config.toml
train_examples = 22605
norm = "groupnorm"
activation = "hardswish"
depths = [2, 3, 4, 2]
widths = [24, 32, 48, 80]
nesterov = true
Rows from block 2, named by matrix and row number. Each number is 128 + 32 x the weight over the matrix's rms, rounded and kept within 0 to 255. All counts start at 0.
# fc1: squeeze-excite reduce (model.blocks.2.se.fc1.weight, 8x96), inputs 0-95
fc1.0 [112  82 110  82 109 102  99  82 116  81 115 126 102 130 117  98 108 119  92  99  98 103 133  67  88  92  88 132 123 115 129 108 108 113 108 100 105 120  90 127  87  81 104 107  98 129  66  90  87  62 129 116 105 133 127  87  55 112 118 111 113 111 118 114  94  84  87  89 106  98 112 107  75  61 111  69 120 137  92 123 128  77  89 126 101 119 120 108 118 100 109 118 105 135  70  57]
fc1.1 [140 119 124 123 115 146 116 116 106 110 136 124 105 114 136 137 134 127 129 128 119 118 139 138 144 126 127 139 108 121 140 118 144 100 135 126  94 120 135 138 122 119 129 145 127 119 128 123 120 119 108 115 112 132 124 155 144 131 122 127 140 115 134 148 126 142 119 117 110 114 119 115 129 132 117  94 132 124 133 139 111 114 122 128 111 109 124 109 123 135 134 116 118 141  97 113]
fc1.2 [114  89  88  67  79  33 148  81  51  90  93  75  98 139  61  27  97 126  99 122  42  33  77 135  91  86  31  93 108  67  56  87 118 112  70  92  53 131 101 128  99  27  59  65 117  88  79  50 111  92  60  61  80  94  75  97  75  97 117  97  65 120 117 114  89   0  58  65  86  65  91  97  72 115  98  70  85  44 108  46  72  61  67 101 124  97  88  21 100 107  98  68  61 132  94  58]
fc1.3 [ 97  83  90 106 110  98 125  59  98  96 110 126 109  79 122 105  83  58 100 110 100  79 118  88  99  64 115 112 114 101 102 108 104  73 114  51  86 125 103 114  69  65  61  81  88 120 104 113  83  50 107 117 105 108 124 109  38 110  93 101  83 102  65  95  82 117  86 126  77  30 115  86  79  85 122 100  82  79 122  92  51  95 120  98 102 119 121  76  77 111 111 105 138 116 105  42]
fc1.4 [109 133 119 128  85  99 118 101  78 120 132 144 105  91  81 101 120 116 117  98 108  83 111 144 129 118 110 104 118  76 119 100 121 120 114 107  86 141 130 141 103  98 117  87  85 102 104 119 118  96  94 110 102 119 123 124  95 146  80 101  98 101 115 118 111 110  98 120 100  94 121 101 132 125 112 113  81  75 129 122  48 133 139 134 122  93 144  51 132 110 112  69 128 114 122 102]
fc1.5 [131 134  97  99 114  44  94 115  23 109 102 107  67 118 112  74  99  92 109 111 105  21 136 108 126 119 112 116  67  82  49 115 118 109 100 127  34 113 105  96  99 134 123  38 100 143 122  88 140 112 106 102  79  88 120  97  79 126  77 106  71  96  99 107 127  97 122  84 121  74  95 129 128 115 136 117  71  31  72 132  64 102 117  90 114 138 145   0 116 126 132  16  88 148 112 127]
fc1.6 [112 123 124 112 111 110 134 110 118 123 138 134 122 120 136 131 132 103 114 115 124 108 117 119 129 142 130 130 141 112 116 127 120 108 128 145 129 117 120  98 147 135 123 102 128 130 107 116 118  99 146 109 124 108 119 142 126 129 113 124 120 129 111 127 144 116 116 139 139 123 130 109 135 131 137 124 144 112 140 115 124 135 142 112 114 103 142 108 110 125 122  92 135 130 121 110]
fc1.7 [104 144 110 116 130 119 124 127 135 131 107 123 124 130 109 111 111 128 113 127 112 135 110 115 116 133 114 133 141 112 113 123 113 124 148 135 124 132 110 135 128 126 115 113 129 144 126 119 119 110 120 110 133 126 121 119 129 128 132 103 108 132 123 152 109 122 139  97 145 137 116 121 128 122 109 122 128 113 122 118 116 117 124 102 147 121 118 126 120 135 127 125 120 121 125 112]